A small model that answers yes/no questions on an image's attributes, trained from scratch: fusion encoder layers 12, 14.6 epochs.
Rows from block 5 of the fusion encoder of a small model that answers yes/no questions on an image's attributes, named by matrix and row number. Rows with one number belong to one neuron. Each number is 128 + 32 x the weight over its row's rms, rounded and kept within 0 to 255. All counts start at 0. Numbers have three digits each. After the name is the row's rms in percent of the matrix's.
After each neuron's rows are labels from the 100 texts, of 14848, where the neuron reaches its highest value: "tokens" is the input token at the peak. Only what is clearly more common there than usual is listed. The data: aerial photos of the United States (SatlasPretrain). In brackets: how many of the 100, against the usual share in percent.
# fc1: MLP up (fusion_encoder.blocks.5.mlp.fc1.weight, 1024x256), inputs 128-255
# fc2: MLP down (fusion_encoder.blocks.5.mlp.fc2.weight, 256x1024, transposed), outputs 128-255

fc1.650 056:156106114082124139113093126139181086128072164107151107123116136074148161134152191168116098081161122114109119190129090203156137138139147135107113102142147132133116120144154145131103167156107121102067150126226117109138155111095055119118110170064093062083096147113146094128185148123141185119188103160145188176105104126161151132185125124122166103136102098146137152049119155131124086099142
fc2.650 058:110108145122140118106163098148162112164105105100095119132151092086109109124156132246181181139131162108088153153173078139172122025096175141126152104121089168078141131118164103113150066206106095123120136167108119103126186129126148134075146149154140164135136130143202106125140177118103154145140190103111121090138111128093142105087104105131105143125139121123115153131101119144129200118079
tokens: "building" (64 vs 16.3)

fc1.721 045:161139139196071103122094106102157141186097118127158153094164119166083180099119189082101143123093155142093075164153081140161149150077158148129120137163147173159093102146115175175112102101150140132158170133097135126147124098143122157104102100107174079168110058087139164162200122186103088166153077131133151112117124108167137135191163111127195140129135114130176133099196123157165102125093
fc2.721 053:145148162075074135136132211066152122099121169147118107119125127062084161107112096126169147126098175155190161123153107172108102095132144120168090050168145205147170078160120140128090202153118175150072101110055077113141175112150110139128136112121070102121090131119094131095161147124111137102129144183165147136138096084162208175120155153118140081190135092158136236100105164137142136127112
tokens: "crop field" (65 vs 13.4)

fc1.408 186:115178124127106105131144157130102178138172149125134150172142093138084103119125093116167139111130157071085149170135138122115059097049097134212118129133098102105204162161085131086132173103170128113097116089059111149125139164109186141141127104181052133183134168094134121119112143113107108108122094215143164073125068107122163131112177154168132120157143108126106156168079140101126151149152
fc2.408 042:080071132123166106103131112148143164146109101081115166143144139159099113116173131149145182080084144097114067146127083101177122093097145135070103170133162112149152130130084150094112080038141127156141152142153147089109118134130144145161152103120152108125108097121168181148101132125076101153140183047122119111157044090115124145160136089155153141092140090074182073102142098131072107122116
tokens: "parking lot" (42 vs 12.7); "park" (28 vs 13)

fc1.43 082:085093132147162129144163128170123163153098120102103199152088087193111118140113183158138113135137137148116162149089109103092089152092116110177153152120152100113128155092130148113155138071099119105156163118093129143122124178109160112085134081166126153158137189141128135129128088112031203129124127136088137120144129142086109091118100102148117137135141150096062135184121136131077143150137
fc2.43 035:135183144101113172115152191122130099116092146156148069136138080035099154130108131214168145135108147150170195148159118141127095079137186111138071062128147210134142087106158108101120126215086121127088124145113101128143191131152157130084137124157099116130074136146142126128181174128166192113109209157148151146128142097124156149092120164079113152184164121165107235116088145111154181114135
tokens: "parking lot" (48 vs 12.7); "railway" (34 vs 12.8)

fc1.271 052:152090125151121075146144129149127140175091104139127095145130110075124109137124171153134125099101161152155148106163150145115096148093114158163104140151199146142119133090107119126178124109072110126126122163107103186110123137174136098116143106136122107091173110094182125129129123057026169167162148106098099141132084075110106083099154125091135145195200140120086185091088145134132134167110
fc2.271 066:099162101132175148101097087187100139130126121117145129171110077152165097155152180138114116114154107086100132140110158051172136145116119113058144145080116082170099174091106085067164097098110066112117103121187173115116064166100165093117158180143179133163141115143138125188117125147186131140114151095110148105136166153073081127157115111150131219103167169123132078124146119074081138125189
tokens: "railway" (32 vs 12.8); "parking lot" (29 vs 12.7)

fc1.108 176:161227149051129128099124147055114141061146176127154102135129095099141106100129086126156134110123154111119152169128128128117096106146111126127140090122095150139162114127104086116094165184187151123073087110142120076126122070091106127156144147139077143119104127143125093095146139127217148100109135171172194097133157121145121199163129189132089080114119098146133106148110154112115175116177
fc2.108 036:099037130164136104148132075129130116201116093102104190088162192168151122106168110134117168136128118156072050130104087155169174151145111171098163193137165112086133147118158153183052072079176123120185168171158155133142115099141127174119097106083163133114146125133142149118077108118079098129133096044131100136139128101115107103167100134116083111086118101083138069139113106168137083090091
tokens: "building" (74 vs 16.3)

fc1.268 136:132185155059105137094107142050143176104168154117129121106182123128118133092135079070153169123094147109100125164123122098141100138110168150117167110144131164113215105143102101156099127140181165110104120138101116062146102066119125154139133156098137115120093100096099132138167170132178076105136117168154166075127151097157133192197186184140147078098117086141175074159179107172132138110126
fc2.268 046:126171104144133130121137136145099106146145145152154090146114041079154142146106151163111121160183123120147192145166155102121108127131175093152097073077130147120095139094171075117173120182123103090068118139189143119125131134095170109107093152161154164138154119152138108127172132109191181093098179168119137123125183150091099142101111171108089200167150157154081192135116183106168193120190
tokens: "crop field" (40 vs 13.4)

fc1.660 060:083103125156221130142133134140158139160131111119137201085130144237128121156096187091115137204117137100084107155081142140106129149155150113080199164093133098182102157095119144126127089091128110088134138149145148120135081141107150101164127090156123118172112180098122127154188086171065142126111108134108139147159127187158091094127136107152112135070114163078136072156169069168089080140121
fc2.660 048:161178168089085143130137200078141116097122179159124101133132103052082150122112100151172141128109170149189189123156116157103084086130166111164095047150129218154156085145114126118094195165104157141070083102053086113140173117156128141124135132133066124128081131113099105099177152121139158107121156191150152129140105099142198182110151156119134101203139114163126249105107161120137161123140
tokens: "road" (98 vs 19.1)

fc1.335 140:131190118105099068158096116131092200141200133133138144140111112124103085111111108134123100111128140057070151159192132123096087099065110130184106137121102088142181100158117156081122173116171119126108134081085130137101154175109150154131079104165062151193129174127162103130118150127125120126147063185171183056115070146149176152137174156194140101153127074125118159146087142095151126136165
fc2.335 102:068069138141122078141146097150156152161109101071083177106158152161099089099133131162120176096083173098051082136163077143169130093092160153101135149164132101083163142142138132119092105098142123165173153172118155123129148122120126157104141133125105120114117164125193153109099127119085118164156120047111088113147024114112141103139128057185137089110123076091148089132116084165062101157050
tokens: "railway" (53 vs 12.8)

fc1.258 132:128198118117142081116148128145114209121174135117155152130100067151102092127110114156158091109141143063086172187166149090101084116047083139193147124109093080113169137129103115096158160127172108090096131079116122152094143164085170132128129137194069142174138181115144106116127155126123147104143060182133182056123100128154137126137159173189140128126140136120095153170091135075099166146173
fc2.258 034:063089174134073147132129122084209145128113128076096127109138145137084147093167110118142179111092199117127112133146082161142105062077137197099093108153125173095204122173119150120099148106111152153113163123064123112136165115114108151145143111099073123111071140097141153118102156105081106161167157105119119092155047116169177159138136115152158113126137083088172127091068106165107123139053
tokens: "parking lot" (52 vs 12.7)

fc1.147 050:080146163106128114085150110143150134151121098117131154103125101161094154129130191143097092192155143129126133190147150070117110134127145136120147111122159110097101160086112186120126105125151106088151094113147139086119111092075154132145097124136154111144114127095103099184173110174106189094097149083113128078182139171113088144143158098161118143163139118148150088226165122195121106154121
fc2.147 041:157163157070083155107140210069148083118095160161122109127141121058103144105133101142178189148132160145186157142144096170135106061138186113142099059172155254159146058153128119136079164210107165150079107138071079113144173107157130145134116123115086125124084099138119115084167175122130161080114161155161142155135128067127206168113102159082107098182131094153117216120105171134154172118124
tokens: "building" (69 vs 16.3)

fc1.123 061:070152107097131160110148131109140166119126113148106112136071111123129099127105111149155110156174137096109139148130159088096137080177120079128139104077076116061140137110070102126112151134141110120126083107151122097090137167060187158172143143149129137151076123195057139110104122115182159125108125139149127076156149158132132180137101125163068149139109152145163131194160164081120123131149
fc2.123 075:112065136128098118147106112068174141138112137099106144082141201158122133073165072068128125123103158154127075119104079189099120143129096157140109159172157116096192111152110175208088157098137169152158160136089109150120161096145088160175104097073102104105124129109091153099091136137069095128154082117129118120128083114192139147176138138126133083123093083109169124095124119181130068129072
tokens: "crop field" (33 vs 13.4); "river" (32 vs 12.8)

fc1.328 085:080112108148162117148141113161117160167211114141127166121103068196128133153102170133125057187141141066104158140138144102099113126086110113185146159088102069148123169153113123114156134112104062080148150088103128155120127202087192132120106115171131157197151189122124120137100104144059163145116098139138128069140139158115102094102160150143112137144118156085057133163132131080104123172134
fc2.328 066:105093163098074112151094141078170149113127154078090127071144158159091168099134111085140126115105178132138087127104085154141120105117100139146117108166146107123208110164131179132116183086150135173104162134073082114135165104132097136142145093114104089127117147092097173130121126156076095144168098104164150124124031102205188125141158128135165076109110065116154145065115150151107089142077
tokens: "railway" (52 vs 12.8); "parking lot" (31 vs 12.7)

fc1.227 145:122178098092113083149142145126085173091163128152119110173124098106120110120125105163145100106143124103121156138157126110088111094077084119203127136120080107110149125160082094078124160154155126137101101107083135160104177179085187128144137131200047185165136168149141094095105136083161142119128115187133158070129130118128146144115142162190115131156135105128104158164077125078131161137150
fc2.227 161:095086101172157106128111039161115149152139106089107169109127147222166110136149159072078096121153092110064063126081140106139147169120081155103173209118111015100117181118134134138156088080165085121179165145176163130112078147083132119138137129117170134132186144123131160146082095149107096161152075075098124119110136169130070087150126091148141154054102137097134006139153106134114092138118
tokens: "parking lot" (57 vs 12.7)

fc1.323 134:156191141070134135107111122033129121096125152116169137096156145106112115086148105098125175138087152114108123155116114112150098111138161146089133104145138178161169116133120106149082112150178170135070125163125107087151089052117107142145129147091135123100116108132156125128158142125183113126134115128155206100120121108161127183178138193098103090092118085147159081126133134158135150141128
fc2.323 063:170193116145147143110170128158099112128153137178142112179114063097144123159114169152108101141170101120121183124150166099100101118153153091126125120095102161143089142115134093085164114171111107097085091118145165111119121163120176121113145174180125177157144134143141104144147114136226180141102160159115159119131173174056101131082119155140112181182151183176079150155133125083149178120204
tokens: "crop field" (98 vs 13.4)

fc1.72 060:068052139183192158125171084151171120150127112123090203113112137234123147169123195131096112208132142143079099115102142137127138144154160106100142146101164094147077143110108166107135110080084100101189119125175120127106098142099146097127100072127171157153134169078140148164127103149042163134109124123093071156173153148132092098120117088087121208097119194113137114136178134141116083168114
fc2.72 055:136128166082087141138129196062155117108108156132112113112125142076086163098121082121173157132094186156181149117136094184119103094135149126152086059177150200139188076153115140138068199136112184166084105119046077117141174102170108152134129114112083098114076133112096135084150155116114131111135131154164142142140079081158198178126142164111142079174127084150142232081109149158128124130110
tokens: "park" (34 vs 13); "parking lot" (32 vs 12.7)

fc1.267 088:128105115169147083135131114165103134171067114114139164109090119112125118127095185174104112113158106149143136112160156125152144125096118117121106107115181142168101152103144137105176094120075129112147170126158132160112133211140133095082103118159111144165159181143193118143130083117042205164160164087069123145122105117114107091099124090125142143189147174115096172090082110120126174156100
fc2.267 178:160181089139162137117144103176079103120136133176167098159117071126178117155121167169104098155176070123119169137119172093121157155145134115113134143076125140149057159082146105114174086173122082093122118125202170138121113147112156087113122167166156166149162127149154103155139123138202170102097170133115148140112219185086071104094105154111102178145141186149093102168146134081147158111193
tokens: "railway" (34 vs 12.8); "park" (33 vs 13); "parking lot" (29 vs 12.7)

fc1.448 173:111165126128147074149136146144105184130175124131133175131118086166120090113103111162145091127128139076112172165152148074109069087049102121203100133111126093124163146146105126070150150129160107095113125093079113139107140192108175132108117121189057174182157187133165125123123121106105159148136095190138172075124098122127148133096159184166116138147122135146096169180089134088106163161138
fc2.448 060:137183106110163146106087134149083118091140165163173100127105095161196161150126143086095108161184073136141124134072189071156148177158108098106131128095175090183075154097125125123143112115145084119112134126221146146109082116118154097136108126123192107162169109147104145172140129152178143073097140115138150171105191158126087107136113165089117177098124159154104085138167173087141121136195
tokens: "parking lot" (54 vs 12.7)

fc1.8 061:083088135176190120187115085121110099100111143110105124090168139156113158114115148105080100135129177144180136104107132101118106081128156108111100144116164134149146120111101078147131179121132136127132166149077121115108129177152156130073131122112151137054122093171186198130150102113057139113096105094128094124156092097123104098116134173109109126163141119117140179113162181113115150160086
fc2.8 047:089139140088114101107177125127132121136122136133107112140152077079084108106127135218144156114098179126104181138198113142149123075110184141129087078140145216130171114110162115080108114180117110137095125165114152108146196124140145137089151151150086137133081156135198113108168150116158166109123202096134119121133082121107150136085118117158103103183160079144111184129100129098082171138123
tokens: "park" (45 vs 13); "crop field" (41 vs 13.4)

fc1.370 082:108072154167165092182138128150127104153128120126110144116142103126120127157115135160108103173139134168171151055113106087133106170108151130155105117119188158158132157093146102127179128108064112103164148123099111123121121175189180099138131079183126174148148149115127123125119079116000185106140155111087083151139115133110093088082138103059131136172165187097071162120105122133115187167124
fc2.370 071:159184113117146146109151122178090113119145137172155103175123055086140111167121171196126105147158094123129193131144161087124123120142146111128129119077106165149074140112142096085186089179102086089098091123165166122128120166133163100109149168165136170150144120159158102161146132138197176110092188154122144123120202166071101130077121143118109194159155187157088155154124129071159190107183
tokens: "railway" (43 vs 12.8); "parking lot" (30 vs 12.7)

fc1.355 064:100132139153177109145159147125135185174152109153088181102087102151119149126070164163132083154117152114136152161133173097158079092077137088137140146157142122142134145123136101092152170122152124107140150104113084108113123185067144161106105075154112166196135170147186147167125124118039169133104158135102108124124118125118131088099158151130092139133134199084077172199151140117106172173105
fc2.355 036:160162136135110147136147165112092094119140161179159089113133126083167187152127134087101062163151077176172141108086153151093129170156091102179114097108130120126092111087172139157122149157119119107092135151153110141142116156137132092125115106139145113135129150117065125129147095123157132128100142203163164170089181162169107126126132184050121107121104170163100153115129177076179144107175
tokens: "building" (92 vs 16.3)

fc1.217 083:143149107084098144101135156082125092119072137113165097115114148097165153102155092119143186054117076148158090130093113172150150143177136119121082104165159148138178098176167135150097123115122171153117125159140104110185102051101068112112095140110137120130119099134076104104114131104167125120125154119157184199109143101115191139157106111067121117092116118139164118058130161142146093048124
fc2.217 061:175123086168157124142161062172096120135141108162171104155131102140138082171153156157089081115172085131104134146116160103089169143137105159113154183076084120126075162109151127127199063166118102085175118136170196172122117158126135093154127162151142170135172110139164090167087125135181130146102123140096116111131189193084059081103105111137114146113122159095101067175146101104121155095161
tokens: "crop field" (51 vs 13.4)

fc1.455 050:137163155104161099055127165104147203113134158147149147090168107125128140082128118099161126109125180109118145164125120157094093161104106168167114105152140130134180101111087134134136125173215150108113141095128082107123113085121108139095099113143115159171100084095158098137160151175082118089120122160144184117126093148152126187210151153158139065149147052169146149136148127182133132138166
fc2.455 049:135126166082075141143125206078169109113106155127111102100142146063086161104104080149178166128082178148192139133140089180124114073134145135170092063169147191121170083154136150147082192163107172147106127139053071121146167100152109146113120090129079088106070127115110141096154154117097120133139140173164125138127091069172208173119149140097135072165131086129136215091115160160142126130088
tokens: "building" (85 vs 16.3)

fc1.540 048:123076154198171145116122157177189129140074126089136181099151139199115104095042184148135122204078155149127162124138131155157106096114122102166098113096155147185126141128184164139143139104125149126138151099127072129159099183106138095124111046138107107162131102107140125169165053161052214113079145135107134192176104143099135106112151138125147145105145157142070158134126162126097110174113
fc2.540 053:144150165078083146132125212070153116100118161146121104120127132062087164110114092121173151129093170157195159121146105174119097096136145122161085054174137204142171072157118135130083202153115182150074100115050077117130166110160105144128134107117082093120081126121083129093165146127116139102126143185161142140136100079159206183124150157104139082182133086157136236097105159145147132126112
tokens: "building" (100 vs 16.3)

fc1.32 050:120158162105139141159157143138098114172115170071156198166149093167150091122107128160140100133133128134127173193133141107152083110052139187161108149139121151108157168087136096098159147116108115117080117072146112102135129124076151117117125111157070117092110179158121140157131168097121169119158142163101158142147132110093103131093155188111180104125132181163049118171048136084115167175155
fc2.32 088:146180107123150146103163119172105105129108130172154100177129063090141102154134159207135132144155122118133191132146143094133141115129179116122115109097116185158087145096149081084170083203106097097110097135170156119123116154128170108110144179174125166142126114150181107140148145137207179104099192143109134132133187143062109125087100130137107196169158159148102135160132129094145193132176
tokens: "parking lot" (68 vs 12.7)

fc1.140 186:141235127078111093111128172081098197066160162127144111136132092111114101109122078122168129104135148066106150174138128111100080097078095130178138096125100117128195130159090100085133170164197145117069104106096118128114160131099140136155130160173055149166130151112134108102131159113178108088115099210164204063109112105149161170152165170165122100129123088138121140163088127100134164117159
fc2.140 097:120077134143126108161087081101162155127104125080131138077150202179123118098144072104122141103099136125103070133102083156142126101107113168125142154170135074100157116133142157196113124120145121148171165159109110153137148091132099120123104100109132095090111139107119155082103147145055087142169065108121119111124082115187113100159133087134128057066108091080158087112138142162093096147044
tokens: "park" (44 vs 13)

fc1.333 093:134153086132097078172162108131097143117178126181125102170116119117113106138133156184109072102162121101140138131176162104085137120084079141188128169104087110101108138138074113109129129133123112110118102111074136153081163179115156135094125133181132140146169111161138120143089152116151107110145094154140112048094129110104126108117134155203139145146121097147121136158104131059153143131138
fc2.333 159:090042138158125114136100119123161155162123092066101182082119212180123134106138106083124132099098141129115045124103099145149141152110099156125146184157123063092167137152128150154091126042140144152192162136108105137131113112128087148137119089101155106109132120106120160120093115119057070169152073080122110122132070103166136119181137100136154092069109101087168071101132102175115068146070
tokens: "park" (67 vs 13)

fc1.70 072:137141076087117141110124193080130182066087111126116074137111136086138127080130077127169165063085162094153094114132132168126144090140113073152091113153131147134188093206157131153104157132163176158128129162075123155151171124093085146147091139179116145124125114174135109083097133117149123140153135135160121165126111067150204157136098117120115132120109087116151147092087188107147124094123
fc2.70 272:158159085159166132116146088178093112130149123164163113160108091149186113164134175138089079152182072127116155129104175089107154177148110122118142162073114111141064166093139113114182081143128090089136124114197170142116094158109149091130120166157157166146184129147142100170126111137196156121109144136104145125111221191089056102109112150122110192129134193146093081166152128093155141108195
tokens: "building" (81 vs 16.3)

fc1.744 059:161134096122139118097156129132123102073128131192149097135086119133184149138143161182104076134198109109175110118108156105112183135210109110124116126103104107124076129111097102114144088137121129125151080122173136103078158125097113109114094180142166185168168104165117087145148139172211145141117129134134134118121186174131093102152113126176110166108081142149118109153167137082154132109154
fc2.744 084:118075172129094128140121155084171142133118109085101149084127197135092151115134090093150140115085165141156084121103089171138132129109105153155140129171130124103181103164121163147089160061127164159152151124060073121137132104137084151143136074102123092111111125100092168114116134115053079162151089131135110119132066077188182140154155113131163077094101077105164137076120130169121093139060
tokens: "building" (100 vs 16.3)

fc1.739 054:102151145180147100150104102132116100171141122096140202112156150173068136090110181113118149182063183150144159119174169118140089108143128192136150113098116152138113099109066102183084121139128112107128145126122108073124104138110169139094141095080189086107119085126205193156201130171104143148150052116096116096149049132141130112133103187131140132107147106092119132130158136150101131203113
fc2.739 066:113124166104079114136122196068175143120130148112093140115130146089069146107114099111158153114082194132164144129152090158116082092117151125169090066171131167110190092163112139123080202121126178167088133115045077102132182113149100151117138101118073102107089132108104143086167133120079117142148127154149125119147047077163196178143160136146149076163133085138148214088087141153119112140084
tokens: "parking lot" (65 vs 12.7)

fc1.49 186:087186117128126106132160129115096197126198119123128143141128069169110116118121114115145094127153154060093151190141153094110098115064093143184166147103079078088181170143060102094130147117177114094125117090048117135107141179098197158133135123193103142178155165116124135126108150122115132110127059188147160024140118138131130114128181165185126130122131111109093127185131106094111144141164
fc2.49 109:101078159114082119151106152076182149129118130080098146082136184141090149092134084099148144112088182149144091119119080172123116116110111154160120109183141122103196102161124149151088170095128164166137159132054077124140153093149090153133127088101102095109099130098095160096130132124064097150159083135145122121129055086193172140152153117140156064114108067112157143084108131172114095143071
tokens: "railway" (38 vs 12.8); "crop field" (29 vs 13.4)

fc1.464 046:124098105170174127118135049184101120148124151060147192096142086157134116147122170124112130101138153149135174195095126121105127145070096209178142173186141094127121164090131097144155152124103130143157168123131088149139137094154142079107116154088120126073149139139150123130182133136101157116160091125035172156119097151144074128124131151142152144115157151123069108163125125129077116190167
fc2.464 062:159183123127137148110175158172097124104148137163148131187101057073119110174099180174120125140144130118143200126150165091111108118125166099125130079102097167164086129120117097048165129141099123112078080099140144091106117174145160117110170175177109161150129136131141114161156126124201177134110182179113146124134164141064134159101134133157131181196162167169104186140120125080136174118196
tokens: "railway" (66 vs 12.8)

fc1.2 294:117185113110119094131137155102106173100172141112131137147124087139115096113115094139155109124131156089120167166138136100106068089066100124208123119123093108113173155149083099104115183161164126114098113090079110142103171155092175134138128122192029164152129186147146123112122160108136160114123094207138183066129099117133138142125158176160110117141130110125085149175083141072109181163148
fc2.2 077:148148089159151107153102061137108112115154143149154089116145132186164142144128127089065075153193054134110122141090158117091173181162085131151133166080120069126093160102160133166188088172145088105155195125196172157119120118110124073126090126139148150123202145136124109141125108164159125117138086141129148137095206204148039073118128158106111116088098172133081068173146138109143102129153
tokens: "parking lot" (35 vs 12.7); "park" (32 vs 13)

fc1.281 096:100101086162137116153135109158091154165139095126118164133118095144123164133073146174100094130137100143140162119132135085115143139075131128168140144109146127106122151101106114092165106121074106117171157111115115145105145232145163109101127150178117148143161175151176129144140110106056172136146160109076107138125115152114108089073149117136157144168160153120079156161104084102125159172107
fc2.281 103:157159090159162131113133094177108115130154137143153118148116078157187113155137174137084077163190069128114159130098167098088137169150109111137131155067119101134085177080143111108194085137121077088113145112199173126116108156101150092131119154155156175163194125144148115168133105139195162129112143135117155126106222205099050109102120159130114194126131189138074089146137131092157140112193
tokens: "railway" (42 vs 12.8); "parking lot" (31 vs 12.7); "park" (26 vs 13)

fc1.481 039:098083131150134124083126068100121180145119143145097144116130127135150195082142147045048133158111139112129155148143095155116140129123120123111095162168209134111110131110114086177115086091116122138165178145148100160127137128186132168089105131085183157164137075140161153114138183173096098149150052109149102096182124155175130136193134156130166142126133098151105111105158097199129084107125
fc2.481 051:151158163076077144132133211072148116097126169152123103128123122057086159115110094128171142126099172155198169123154110168104094094135146114168090050161141210146164077154112136124088202158110175145068094110054079113136171114157112142131134117123073106121080127119088122095166145120123141106124147190162147135136104089159199184117149156110137088193137098158131241099103164134143146123126
tokens: "crop field" (69 vs 13.4)

fc1.75 046:184170098153141143121134076158152132149151111140146162129151158173087103130105212164113106116152127105122137205149107134072109139157107163115187153095100137148100141080110107170101106154163094079119150131205127100068093113123156119150156155155127074089140146109138141159149120134116148132170119110114107062130117154165077084176153180102148107131148169167100075125138139118065142161164
fc2.75 028:093171117106140174081130166167079146130107139124147168186112107086107102155159178128177160087101138091127164125184148059151103099117166085080128103109112104166132133165072082046146146122105131128074063106129109102147095185163161162098177159105105128190083093132105131143120118128146168170103177121116134137133077097047160110143132077125146171149139153112148174110081109115126171089160
tokens: "park" (63 vs 13); "parking lot" (26 vs 12.7)

fc1.261 110:106211140080124118115140133101134208086203156136085136134171097133122146117122082096143121107147157065090141154141111098105068140085093132154160128111100101108220147132090112106131148154187138112096138087084133115118123135135169134119126171156101152153137123122079155105137151140144084085138107216166181032123140127138120172177197146178123101163101089127109123166156098140127135105169
fc2.261 084:093094176101098122142120164082178153141122128095082154112132163123074158106128095105166162105086191124135110120150078162143110098123129125148123102175128133116202098180114149128077188076128162165112139125037075117138155119148108175132149090101088085112095139119103144108123133117057094162163101117149114118144024074154202153157163118145157088121119080133158168083097130165102106143070
tokens: "park" (60 vs 13)

fc1.84 063:130164123094119106067138132099131171117098141074151125095120140139137134115140116104134176096126150085103107204079129122163138144123160120125134123165138113126205116164112139120090110107158150136114138124142098099108160039113087133173067142114133080159118089119134108113152159142165095092141140147157213102128105127160156190176178114152136071101119076142168071133160095176169108103093
fc2.84 107:175196106119148143116150134156085096113143146185161084163108067102159133161112167158112090154179083138143185126121172096107125153145126100142132100082118153166069136092136099094169120170117101091092097108168150128118102152130153096118125168169136160155147125144131093157156126140210170101091163172124149130114214173085099133078119166113108181170144178166086147155135146068159173111210
tokens: "building" (99 vs 16.3)

fc1.193 056:114032144172191122143128147203139156164067136107133145103133129143181139141104134170125145138129111172147155102110124203130140104102115127148096153163149132149094133138169147121154135099081093134184148111126098137133174147151123091075089079149119151127151128161179122120132085112048170166137164114109109227162099139089094093051095101101127141139147180161052188106111145097081118127087
fc2.193 046:179207118091138149098142193140083095096132155189167102158096074062147137161096151142146121154145098160182181125132160120110127131154148102139102078112125184189088103119116099098132153171095129117080068105146117132142119149159148115115124152156113142165118110151109092135169125129203174094081175185146153163117185127094149157102123165102121159178136157173100189128135169086170177118194
tokens: "parking lot" (58 vs 12.7)

fc1.117 041:105105130130156105099154143150113136158138149092195180064137077210088100105058198088155109219082128131133136168111134146142081106083209177141146164144129129145117130117129121149105133099159133110142156073131099111154108131083104124100115091119131128131119158047141118159151088128075192133111123137092151142175129163109138076140168141119129107085139163157086145095205127168081087158086
fc2.117 055:148149165076075135136127210067152119097124166147120105120128130063083162109111092123170148128097173154195161123153108172112097094135146119168088054167140204144170076158118140130086204154114178151072103113054078114138176111153107141131131108120071100117087128118091129093162146123113136105128144184166143138138096084164206179122150156113139080187132092156136237096108161141145137126117
tokens: "building" (99 vs 16.3)

fc1.708 167:153219141096110079125124135099108186089142137136144137121140078123090106099106108138147107129142151073120177178169131103112090089074092140166152113131111113138175125145081106102109153159205130114084118097093120139108145141089162154121113144180076148174130140136181107114145156111170127114135073195158205029124096118160147158149161197177120107131123074150115150148096130090116182154162
fc2.708 077:055084151127118108133088125118150176133123129045102185092139168179101129107119095077128166097100160098105076137128105120162100119096132136103130142165147051114173130149110129132082161028141147179159161139116128114123124103133121160136116094076147094122085126102114181111115117117068087149156081076126113127139029100178148140181133094162147088085117079078172108088114132148073076164077
tokens: "park" (52 vs 13)

fc1.234 070:088138133124105140100177121119140168144161114115105156159138124135073122140150123122149135143144171090089117151160143087106075116059097145201144146135048105060122140189061196098143142107121142123116122110076121151088126163114194143122147131107139121162133125115113173142103177102138091120081106157131067062117133103084154120125172092240131170127133110142157113186123083112134090148134
fc2.234 151:095062139133130109146112102088153141155101101067094156085154200157094123084150092096144163096099157123110054138142079175151132113122122153108117162161139100094196122156117160170090127099152156158175168146099121148143150094132106175149121085089124104108104128114132141096084136125056082143162086080132101127142036101158150122159125092129139079080104071085166095099120093179089090140057
tokens: "parking lot" (30 vs 12.7); "park" (29 vs 13)

fc1.348 073:106074141162191129107138107156148113172120116115109174116117112175156148155073199115113099174129111124103148098114137137110102172152151119108133148098196117162116176066164154119158123091095097104173153119171128103157094175130130113162123074121128124186137193066108091132149083158054205115087146099091118150173131189124086092110124113089105152155125190102060108137123120160109111166116
fc2.348 043:168194152086103146126144196093116109095131157173136077153128084058089152127097114168159129144118160156190222126153131148099100111139166111164094044138131219161124086136117120082120188181098152129058099105076104121121166132158131131122144134146072125138080128118113110110186139125168171103108174203146141136130141122140173179092137159113130108202154126168106244110099141107136167123153
tokens: "parking lot" (41 vs 12.7); "park" (28 vs 13)

fc1.132 078:168188182148158111143097120045135134089173152155164118075139093103127052115118128140103090115110156134158168112148109109130070108116112137123124089139146168179157123091121076139127167193176127103111091129154102091113098090142110094160141086165097163083091127170171103109147162130141164148138077139146158096152118117146095112168114238096131112124133146080124122122106188130114201190169
fc2.132 048:100143133144133121126182121174127137162127118123119142168114050070096094137115170212129151129126168104069180139194128116137108067116187120100117094102116153105138162115143098068136103157120119131101120149156148115120184150140162160080158173157115166147119138142189116135129135110176151154125185095109118124152089130030144140099116112172121166201156141143117192148093093116116171100142
tokens: "railway" (27 vs 12.8); "park" (26 vs 13)

fc1.342 164:123148112125135080170131128129082162115157154116126131147128099150112083131132117130142104118138146090102170163142122118090078104079104120202116137127093095115150159148092105082125179145138124113112134101076130176091159184095182132132120107193037161154141181146136115098117151090121167133141083182140173083125097126130125141122128163167114113154121096101092169145060148089113158153153
fc2.342 050:137124098210153108133124045187141131162139112104109138097176152171139098141134135169084078123169085108093134148063107141102140115094135169150155177091095089067107184048152116157162097150100073098197196162134175132127123121110124103105108122178143173108139147098177128137147114155112144213146101128088112086109161188157035106121127116140110125079122159086106060125126109125124127138097
tokens: "parking lot" (93 vs 12.7)

fc1.668 075:156135146156146112115107104116166102153188136154127138084110107161161097177118190087121112181132129105061107137171112112138169138182163142079140141098177148137107109113140126151105123177127118097148118138177150081173061092133094143156102094104166112123116121087102101153162100181166149159151126127149116147141139192123083131199105151081172111105081175130172104113167154185144103131161
fc2.668 033:159143148124103131128157208105127114145159130157106152156131119067094148140092128122178138123122151149170195110132106156086125115137143120156114061118117197111125075155083100090119205114103177153118097086059065106130143165171118167162152142119082135121130114112087116127169101100125143167123149183134126145100113100114166168099148156125142115195119140159125214093065128143166151073155
tokens: "building" (42 vs 16.3); "parking lot" (26 vs 12.7)